From a checkpoint of a small masked image model.
Model: encoder norm layernorm, encoder layers 12, encoder width 384, decoder width 256.
Training: soap at rate 0.001, 6100 steps, batches of 64.
Data: trained on microscope photos of single blood and bone marrow cells, 194171 training examples.
Rows from block 2 of the encoder of a small masked image model, named by matrix and row number. Rows with one number belong to one neuron. Each number is 128 + 32 x the weight over its row's rms, rounded and kept within 0 to 255. All counts start at 0. Numbers have three digits each.
After each neuron's rows are labels from the 100 images, of 14976, where the neuron reaches its highest value: "colour at peak" is the nearest of a few named colours to the mean colour under the peak; "strongest on" is what is common among them. Only what is clearly more common there than usual is listed. The data: microscope photos of single blood and bone marrow cells.
# fc1: MLP up (encoder.blocks.2.mlp.fc1.weight, 768x384), inputs 192-287
# fc2: MLP down (encoder.blocks.2.mlp.fc2.weight, 384x768, transposed), outputs 192-287

fc1.191:122117133129166111117076124103145073128132083139099091133121087127129119160158122120096083069105129091130107119121173107146171086142115147097151136083133173112066138120108082110165101126119090072171130110138104177145140118109103138094124096047134131122123171130154122167210109118131129143
fc2.191:092145199131136090082110156111129133154114141106116114099095117043145130063115178168111090107097139136141123151202138165103096135137087148165097166121106106142119186094144137143142159131121152172100132150096158153110117105141140140164079130152087095151100072103119099118094146157059166131
colour at peak: white; pink
strongest on: smear: peripheral blood; cell type: segmented neutrophil

fc1.125:158045081127126115189103170164114130142091106124110072177062053134147133102205068115155179120100101126115123123036132189180131167140094117172149144122138095084174186109147127135150118131191127168085136157146144159150117112136173107140139136161219098126097123103168148233148097122057121127
fc2.125:069180151071155143093106188147156133133095111174143102103128117120103122157140138183179063153081116180115054153156121122101085094107134142144103148115151143136152129128138164171153105110113143123122099167134119146147079163133131117143121084120085108131146137135094110154099180156109110121
colour at peak: purple
strongest on: smear: peripheral blood

fc1.469:133191165134111063123121180169199159122095130131098119154145113100084101109127105118150147116034115120060098164098132093052149124142159168133136162156152163108170123086138169149045145056200151131107104133152141194124131112147157100159208100117096087132191115137135093124138093156125098112
fc2.469:111143167123084102103163098098148108124173124128130174164154129138138109177123098186131172086096134089173136142116160159067184136159108083104125092122147081179116045112135179206111096090124098135197153075223109146126170059147114106111121163075141103117128126123119133075055119081117127155
colour at peak: white
strongest on: cell type: lymphocyte

fc1.447:133133143133202173140087088111071119143049054120098098129159077126126105090181120164179164055161165174106123066090110069119123149122125126183119184117108186177196126163121081106110101130120124077104190133154067179165128104117156136151099097111130084154069155172122130099087109139130111121
fc2.447:173093101129085088141115168128204175161118182142152078105100098125094091189102148096093090160158090110150248101141185192130128090124077110184154148137156123103117154124083196150077166122064182191086198090122101139153111122194160163142120142113105132161183133151123164130151148149169120134
colour at peak: pink
strongest on: smear: peripheral blood

fc1.293:150113102152152128145083137122088101139160166132160089166090080174130195142079123131134094115109120092143136134095093065158100086164069115110088138176097158085098132129121101124124119172161084144172149052168157084142155198151123132115089105120096212156128212105137086157094106119154120130
fc2.293:171145157128131140094180128136098126091132133085133099072130146038180167062076179139150130111133123170116074121131196189176132088095184099162159208105121177123115123071159110128116131083046186089075137159103064132166126098107177107086127149125147089130106132142111122079133146197116125171
colour at peak: white; pink
strongest on: cell type: segmented neutrophil

fc1.412:112083149129110108113132119140120074187180177157059186101086117158142131112072101125123145152066130102054168119075187088125122086131140157116181081089122117139131170092150124121109157123103112140142130138141115063088161097131096122125143106196110061141161083123157173133143181109147124092
fc2.412:108134152163164120101141139163165126136109147097141123170129127123097115137127180164153118144119095072122179100180111165085109119139044090182160068100128130129105131143096126169159124155154131071102114110139185167121124117141139160090107139133104148105098197199139135169153064069158085118
colour at peak: purple
strongest on: smear: peripheral blood

fc1.171:154101113153133172102153151171130094137069091122139127154128169115154190152152132094210154141154147162136126164087097192141146183163145074141087117137104146093081104100106116065131134134170139107127087129130092096120134159159142134084176138076131155099116143139131113163130124120126133172
fc2.171:127135135110140136154131116124146124080164172144155118110123131094174202084102128230126190134148115126159079115184179134159131107057192033138124183193110143110157104141137145122074132093089105116138134132127078132073112050143154072107134148125145116144093149152099160083149148157137138099
colour at peak: pink
strongest on: smear: peripheral blood

fc1.346:111097120156165168116066113072154151153147104123151090093094089148178164140147042083131147132157109155131159203115122139114165175166097092191136072151194139090095155097127058151045143138141112099074110108150149095158093131117124133118167169079113163147195159125164104152184099181154114132
fc2.346:130142128089134143136117162140089097104160081136142107087153139080156137025073197175133134161145101114152033104157138133147098060093147135119129161209097129143141089104085119117127079135079155172088169143134039170095089122120155109128129096154161146187086146139157079073128154139101145181
colour at peak: white
strongest on: smear: peripheral blood

fc1.526:114115127105176135110111094105087169151111090147160148101106175204135131161071150121091059102123157126110113150111097084058096134116117091129122137092116132162051079121076112079219151095098162152086111108085166126132121109125114096086120105121109046146131083108157199123108128091136169125
fc2.526:118157065178125150146128133110152062048125091122106092195096152091111127108146126122109140152132168139104161132147143116157074069203162111120166092186137116103137078167149148163146128171163122139104130120143163153040069150124082142172120140134145120156057124161174113139122120138088087103
colour at peak: purple
strongest on: cell type: lymphocyte

fc1.84:143144140159151082152110140111126128064137084059138076118124126118141130159165121148077099098110157121140161125046149129139152131143098125132127122095132152085117184133154040148174136134114111074183117084153140160130142100137120118137194110090187120114072146089142123128135117066088143066
fc2.84:076093140094106098140112151174187120224092161148112122173154124101156113063158188086151039126126159132116149134184185120088166152140120136183123089151131069126103226162170103147164095120106112095134128119075104147116100105108101156128098100120125047141115117162076124186161148192094148129
colour at peak: white; pink
strongest on: smear: peripheral blood; cell type: segmented neutrophil

fc1.496:082117105086117080150075129128142155177142077138095131121166114164142132095197116170085173112118066044148108152137171211169124145137074111115141164196189154154157162119125160121139139093138096119116110146143115111118078080140171089167136134099124106154103099067116129134109108129089108134
fc2.496:101154125168146118135079133148147091107112022108143112112121138084105130159137149075166060167140134200090140087149156134136099094075102162129100114097168159111127093117125079129113090117104163155137127122169151142142160145110101113069157165140079162130094119115164037081168179169129148192
colour at peak: blue
strongest on: smear: peripheral blood

fc1.281:094155145166142125090147116159130142145140177097165173055107112102169113125099089106097107113085168109106130140088102099116149158111103143075151111122160128141103102135138124131159097107151152123078126106121135128092127121113149149127172146240163110119155125189094102124114129102099159136
fc2.281:118156136136097108091117150111135149164128078148114121163170149172119102151131145104100129113142108055090140166084085086062146117160117163115128060140173120177121187149140093126150143106123121136120170072160205117140134188107170131125080130181121118101109172100131147189108121094086081141
colour at peak: purple
strongest on: smear: peripheral blood

fc1.149:108088166156078171155116127128114112157126139119108064065125134090158116122201095131116061102117142135158103105067182130218127116113083160084124192121086128092159103126136118168112128174179129141142151142085176122144088159130130126139131091101177042117104137140117125141122117132100113164
fc2.149:157107163085173060159103141132192149142078099079117130150123128131140166168130186080115110123118117111168214099180146172060126159118129098165073106145172069101091249188191120117134143143128107103122136105094101192108151117075159160081084115120156093163149115108104154147189122141139148065
colour at peak: pink
strongest on: smear: peripheral blood; cell type: segmented neutrophil

fc1.256:076142153068134091087112078124140141201144125072052115087100165109141090074090138150158182102146150110178136171130197209113185129086114143118120156125184160114121175099142140119177185089157114168087129081131120079112104120088141117153170136098084127139164088108141145166129147075076144108
fc2.256:084145090138141076139122177163148106126162059192203109125137077131099122127138060061156096131137162152111189104112087151138143100125133120184149129115098144087088142149120095144122135117136142141138111085184143173177168202068093127091114207156159103129123124152117132157154125138108111124
colour at peak: purple
strongest on: smear: peripheral blood

fc1.483:082104151118129097186122148159130122123069113122126128049126188111107162075172073155059163155123128151189143094107131148143114169145109165150099152129131104180174104153084181089126143138145130163073149173086172147138094142156106124124091117103151067119166097142098131147097118121164084145
fc2.483:173101075135116112113129140172188137145099102150120098124168084143156138135088099128119073125122078116151154117189132146159166090143111153110116142179160083110122138175155152134142149155088156148112146135085119140098131128119141143171140092175127128184140138172134092174110130108087178096
colour at peak: grey
strongest on: smear: peripheral blood; cell type: eosinophil

fc1.366:207161123146105096123111127161087073146145094088074098155115107100101064144154131098149210165199125150117188155158142149094126143134165166129155157141107091153180099039159121201173108079153104126143069119176161108126132159138087066110147150078094160096174133146132089173118120161164120115
fc2.366:116164104159181138058080161114142101169134106083142169100156119119117092130119062119111129123087151119074140122182061117098165110132058142155146142135176122082152176143134148130081109097159107141186142114179113142060116165094148116117100124141113118188145088162119080184097106184132169106
colour at peak: pink
strongest on: smear: peripheral blood

fc1.393:108111104110039107173099126158116149104112092117149068144115132128081083058150114106173153136156180103146123106078154121107140087158133137099102137120128087089123166121116139149194146209165125153152137110082192082189129146136120140123130092129131092128131134137110136165105078164106158091
fc2.393:111134159117151088151188133161136108105123192109099115172139131129169101183096101112119114140100142094146155123104126145175130167085085157163070131138160124143117174125128146083090093109094155138134128092124173112165096080101146122119111119127134063100172132163107142198139131046154187071
colour at peak: pink
strongest on: smear: peripheral blood; cell type: segmented neutrophil

fc1.399:144112131156175128103146154109107170147192138181122160140167149135132163178160078134118184118211137137173153141156135161120091127134224178169113123108138060161092119101127136113103159145120139116111089065122095130152093102123061066096176100127134135136181060113110090108104119166101154090
fc2.399:132176095138100132164112102164158078187142185085113147106080114114107091089100071122119222122083098100109197173096116092090157178095105133077165087178174169104153106142191141098118153131153145157145118115195073118157123102128083182158149119144088114106085104147083074166131133132123154195
colour at peak: white
strongest on: smear: peripheral blood; cell type: segmented neutrophil

fc1.392:066108150066136184156089146143094143147079134093086105066176146113089130131077097180130156096118156126128125100101117047192084115176091122091080103110064154087101160117103050114114129151138201140135094146121164095152132201138130097091126101089136116127103094107142098157100152167106176143
fc2.392:140131105150126104120115153066146123163104131108124153100107120172188145126125113135121088161105085132195113112124113120093140116129125092184100132153116158104100118120076157111141167165131100120112145091111102115113109111110161125114147112190137087130186112120082164119173103121153118161
colour at peak: pink
strongest on: smear: peripheral blood; cell type: segmented neutrophil

fc1.142:154183151103160137147100066173065097201122099148074174097129139147119121117072096096103102148112123154168138175137097077118173104107166114116126208121177149162132149115143088132124124088148152099109166109147152188129119156094147052145121207120120178123155100122209143166108144165120151128
fc2.142:092052108140101153146151178162125119155088128121134177083105152152204135116129105084119150103119130103114159125097080131108134101152070140107146095146118089088101158089132141164129144175188116178157174116146168119102156155126072125157184110167143102128126149114192128170154156036120125122
colour at peak: purple
strongest on: smear: peripheral blood

fc1.26:128124091069144061150071145190080100155158136153099065122140166122146140071130095192085139148105065115158093096145140170148105179114099143213060164138233101070094139122151143111153162092096104163118168132105088102126134152152105174096180200135166103139113121106114114217120119103049087152
fc2.26:155116054076156139175148163106193142146138076149128117121153066143102122154110112099099072134138127117132164174108078180128120125113142151145108106140098125076065171099153127164158142141180178192116148113121146109118109167051097164183145111126097103088124158136143145156093109123055175084
colour at peak: blue
strongest on: smear: peripheral blood

fc1.540:062113115116103125106143065141088125157098096105065162153093056147121145187143159120175100120059070106081136112110077079131118138140165114128102139196137149110160178152144114130119085084164192118079127156128200116151109153085155107153070187096128130097118171099162141157141155147142149153
fc2.540:191131110132120140189134130133147111160143181184163137085140118135209158088103129112179112161157134158118155096054080055129129136077133129135154102121112078101147145174145149129076153177152187140151181137181104091082138170078059082101174114170112155182085173162137102125145157106100191128
colour at peak: purple
strongest on: smear: peripheral blood

fc1.384:118089157115123149169078151172079082114168174151065126161114188076133144166180110126167170164164115102155162146114164126073083126114228169166167137135139089112127145076142137130131104189120106168157105111110176087164128131104072170144175079111092150144106152167127122115081139158160137153
fc2.384:102145052124109154087096111105109083146171183133123157109097084131087091111086084117102198149105139128099089161115113132055107140163079173107173094109162097098120099092088121130134108089145119193138130128132109140113165187111138173139069134101130163103152084142099149190097115072110139124
colour at peak: pink
strongest on: smear: peripheral blood

fc1.624:159110097164128112154119127126166152095068069105115065184158050148097117122142057116167163152126170145146113131140100126124155138169071106149102122097118184193142130136117103166138127123124091177102123095165118174095088137190101072118137141134132110129099121150143148107175113112117125166
fc2.624:124185109103108140091155118144121141112115105104135079118138167113095170158172158145129065102131114148174119139116105098148108083099126138136131159162139120135181107096120125140138146105073148115084160176134090160130142180105155164157121112092080137158147147135046095079092174211072100120
colour at peak: purple
strongest on: cell type: segmented neutrophil; smear: peripheral blood

fc1.36:158155041103095121168052149131137133113082075094148046110141120108131097080093148084131170113087155094131121133045146133138043134094136163126147165161158096129092177036084149121090113117116129178103141111088099105178127154148140172095198126163100090160158124156126130125126172121089164119
fc2.36:109124140077159071122116134194148138105136078126083125135165128149097057173119119110125154142151173120138157141201072200087184110123082107195078121112165101103102127142157062141151125088197130123161122085181132130102097108105152150168102142100125174138103111125123117141160054144120161115
colour at peak: purple
strongest on: cell type: segmented neutrophil

fc1.151:163144086131135115175121122094175160152088130160162124116115120150172117118168124139133144100117087136164107131035116137109116134139132174105105144149093144128085154061106114083022111143164196192124154116099120136156101175124098155129108160184073115119094104073115083102094196128148159151
fc2.151:072164161067141104106128121121122056115151135085083170157137142102096093131079142105164173160081138103119104095106140094118142153135123107128120183146166141112152078093086086124149170140132102164133089132147073153190136076124124142149065135102165160147100144129144103054137080140147129155
colour at peak: white
strongest on: smear: peripheral blood; cell type: segmented neutrophil

fc1.697:142145117147138085088137153111151102123124169176190163134139108141086127104156183157159119126184135128135124099126126146070096117105133097106140124154144100158097127051123087114079103124146072129138150125103072109152108051158130165108194087134176155139152093144154176137157179102130153107
fc2.697:127162121118103143102129095121167098115178105126087094169130146119116164151146083121158115158050131082088105146126083061138154164155163092115160063124014105115184100123178108081174141152142104198079075116149153134167111117111130135202140160114145182123126185112145094122110134101121165159
colour at peak: white
strongest on: smear: peripheral blood; cell type: segmented neutrophil

fc1.650:119145123101164175162104093141149093079164106103149096155137136115153153126151116145167105152144111136154149081098164101149121139132103128158128149142123135143079165158120136135164121135064148126133106124101118118083163135140099155140103081141070166083085110112159155141160133090115127100
fc2.650:127114060108150086159136139140157175128139095143129141121128100134083073178134117092153084174163111128099169153183137119080130120119117082125098136144127131138162093121078144146107161087098148170160187072212124175106061097193179164056093179167126071126182149124180176113141064141121140160
colour at peak: pink
strongest on: smear: peripheral blood

fc1.185:125158170129109143145049196121088125085062144053091093122077107117110139131128167114136138114108088127122110116102166181168092138071086108211097153145121124099155163150155150134081120125158142110133139189115045130031122102113187177130084128110212103142081097123129140194158131138135141122
fc2.185:121122084119158167134100115142124125123080110153109083107153048138118145144141066143151130119128111199164178123180067100183084131075097144170194132130212067109127109103152139116162193129103159171150115131151114075149125081079097124100151084110106093137113183112109106093109120115090100106
colour at peak: purple
strongest on: smear: peripheral blood; cell type: segmented neutrophil

fc1.89:054102108099158170154071089138095170148128073082057139191103087148117116146150109145136138108098131112139106082081125069116162118096078116039041108176162180153173103102153171084162117074179109123109128125093190178132099106167129136140048179084129176155138099190148121163170074087109145135
fc2.89:132093095130109142175140144105127096179150143146109134120127198162151160100110085124145018142167095077218165115102094089129143126106110131166121042093094077142127176119089091145082175165115124111203131114149125127086146137145120119092142142168108095134137091096114175107116184111167110136
colour at peak: purple
strongest on: smear: peripheral blood

fc1.422:149195148131160155128125096101099097166180135148131179063077135132078140157121122135089150090043149125119099148092102104094170132104196130100134134117107156212064129126129125105120099093163132116156129130103106164083123165062096136092107098020135123157161117123155139121109151113084132138
fc2.422:121072123177161165162157126127145092103123111106073105209085143134098104120136144152119156126100132077114157108137115111152093117172075127113153114141147123086132113134189130180153080151132111150125143115156150137150081097142083146200127141160147168144056145145177117208085154114091142129
colour at peak: blue
strongest on: cell type: lymphocyte

fc1.510:174126163120129127132147176027101114137116166152107108084057167144156116148192068121122176160122111147152187156191105061081142176150113123124145176106136122119160111059143110141060172129089179116168109183138119140141143116084174098176143107136157169174083104085110085088098119109126161100
fc2.510:126121117161140141123132089121150126131147160131141141131143098132107114077157174138090133145132213133073096140097138157143143136107090144121138130132154101072092127138099159105106126087130091145062195152209113138088154152089088172088162160118154143120169136118144107138135098166176107206
colour at peak: white
strongest on: smear: peripheral blood

fc1.16:095150098160111099159114150121111153052084148122137117097146130087153107108165120133085174099122142084109105142120180147112062130123040159164162081135129142114159113112135160120117099101114209199138148150150091229144171083121197181128125145166166115134112151132134102103107107143130157095
fc2.16:127168110102103091090079170105175153148106118153074052115191085117094120143129135052121056122128065174126145086156091102104135074140127166123117113130177124135201136112127119129189140144123113158132165133186148134156098180100146164103125091130084105120175131130068084096100128142051133101
colour at peak: purple
strongest on: smear: peripheral blood

fc1.210:139092150082086170148101124123118086121125134183055146101046127132212099076155157118137156076115121102140157137086107089084085124120122159089122116082139116154158151053116090086081111121155116122162084145105086092137103062138135115137110145096104141144133054105159180125137159078125116155
fc2.210:152151128152155105142117153097146105141199156120102165118138159165159124182093090165167098160149084129112099126081151145088107105101090081184149080088128102136081121183073134180157175137144120079129135075174158116147142102092133165088144105178082168121155128153103160149131160101144128129
colour at peak: purple
strongest on: smear: peripheral blood

fc1.338:097161158169117092108114139133172105158109141129159164128127176181151131102096126106115098189087105132112154111103154132158191127133095133135172098148102152163063181115106126111102158089128086107077128143104130065127120126157104134182179123141118164170154069187124145091133162134167074085
fc2.338:172089126121110091143095117135131104109141077096133106162140089106125109140129124139152096155157135101132076176204143166089114132166146125156116099170111085122134021138185095179156100125136118151175119117127122141120173123123117107088114152093092113114063215135160133160140112120125159139
colour at peak: pink
strongest on: smear: peripheral blood

fc1.685:125143069176183127149117138149113155129139060153066129093168151155132157106102160132133113117121129164165130103142104112158136101074181141179114154114111200149104129148087105163149168095134091111178134122104084127144162142134102068091094080131087096096128110135105115144158117119224092137
fc2.685:145157155102101122173140083164124112104097147148135076140073102107109132156121157098124069126101142156117128115133114096172118118109110176124112105100115112125163159078175148164143155152056175213148140130130110160151124127146121118121093143075119168165164176108124154086154130142099098090
colour at peak: grey
strongest on: smear: peripheral blood; cell type: monocyte

fc1.521:139152135186120116165149136125129158158041108157128100091127134145126173094154168134090158105163133170162165089026108137177127113103113144201117153092108155145139174154101100100148131130093136136169147165101137150166159135120077144118052110109100095071034112141163114148160083149108138148
fc2.521:131100114114135154153142140168160124112138154120094056121117139097124096172126140142116048131093123103104189116149099135110153127091080165128100153111167155071115145071109199139107153136108163171152166084129076109119096123193165173088150143134125090184205165099136193092121117093140129087
colour at peak: grey
strongest on: smear: peripheral blood; cell type: monocyte

fc1.480:150080195139133186081092132164126130201068089115103130093094130138152142154101121157061131131073147095103078087094170073146112087125093113181127071151055181098117168091132059096110169138104095169172097131113191142137122114168167148124112109133135130128100119106115158095113168104155119141
fc2.480:167143090185185111186186174112191134099087126105085100112110107134170137112118157139090138149140121101136207093168161154088056099199096126112123148143104102106085166159147185162107071104149176132084119116127126171094121081138142136145103104153157118128147177136124151069168116107171107115
colour at peak: purple
strongest on: cell type: erythroblast

fc1.639:175161111090154130057110074116102102159166158151106151127127182176185087146073103162105123164085128132069115149097104081132117038116137148102145116096106185087149150103104147096091116053097107131127139071180103133119148141102127152150137070127147100112137095165118158120109171115116087076
fc2.639:182162105177106105161112200167141119139126130091117082102103118132203115073092124114110115133106095102143190100113134162058091060198086136175157056159105130134098211081120164132095130125097141122106155127166167138142057086141162140193151106132152104166094152139101110109171132081152093134
colour at peak: purple
strongest on: smear: peripheral blood; cell type: myeloblast; cell type: lymphocyte

fc1.266:122078168151161087151110136119172124116121106098080121084098117157161083106156113146070100107091178159153129084092160094199157080161101156124119145129077106086102145138077104141113133167176137088189148136098206105167148156130106157123121147102201081115093136143166159139120116131109134151
fc2.266:161110182140111083163097153156192145160108147145123142110121115131155131108106203098090046087120114102155141150173153205068147079119110108195094103202107122105098253136147094060136170147094142141122144106116065148084121138095169180149096100122193081144166140151077146167150096126114154124
colour at peak: white
strongest on: smear: peripheral blood; cell type: segmented neutrophil

fc1.154:153116159156159154048152129092137131180144110129106186092093163118186128160093114162096129136077125172112126173138158083054149130121076105142057084100078100131092188072198112075106157099059117121162106176116111099148185093162109155131161141115150095115098118132148169150134204153107142122
fc2.154:115110165173154146091140157162121160116168163077142111115160165111164154125124131174146092095154136126091133082176157150195129139183129125131139115141171177121160120122143126156102114133152159140108109095143127135077075079180142127155055083172176146114108223128162111124149109130160122134
colour at peak: blue; purple
strongest on: cell type: erythroblast

fc1.513:115156133070092090173120134124108124088143143037163111146170072150173111144105205109111097112077124133104103141077166125122127146174125168164084159109113103165115188097061099186106118081171133126092150128084117141148161078134083178111130082109079087136172144108140161122116074169061104127
fc2.513:088115109143088148123135112124067069158154194138043138087111145095164122102156122139124136110128130139095092150153110125149142107113120081140163101162133087131146087083066110144111117181089185137102139155131158131072174144146135088174137106163145166180104125082143134166082103098075150140
colour at peak: pink
strongest on: smear: peripheral blood

fc1.103:129132095136118129129169122117191111092126208095088154066182163142089090085143141131063067120114097121082078153137124017095165176148151128127107122172101149115108157108122097095187118112134109155064102194115061131081128151153061147120120144105135144098137127082113088126145074156115121085
fc2.103:154162137103156089119134124099146093099140139126162090174180132120120150114091135194136115100149095127113122165051086163107125094091135129102152136151161143150102016149093149135174152108141111174119136117140147136209117127171096083092144188106096121079115100129110138077137130190077125122
colour at peak: white
strongest on: cell type: lymphocyte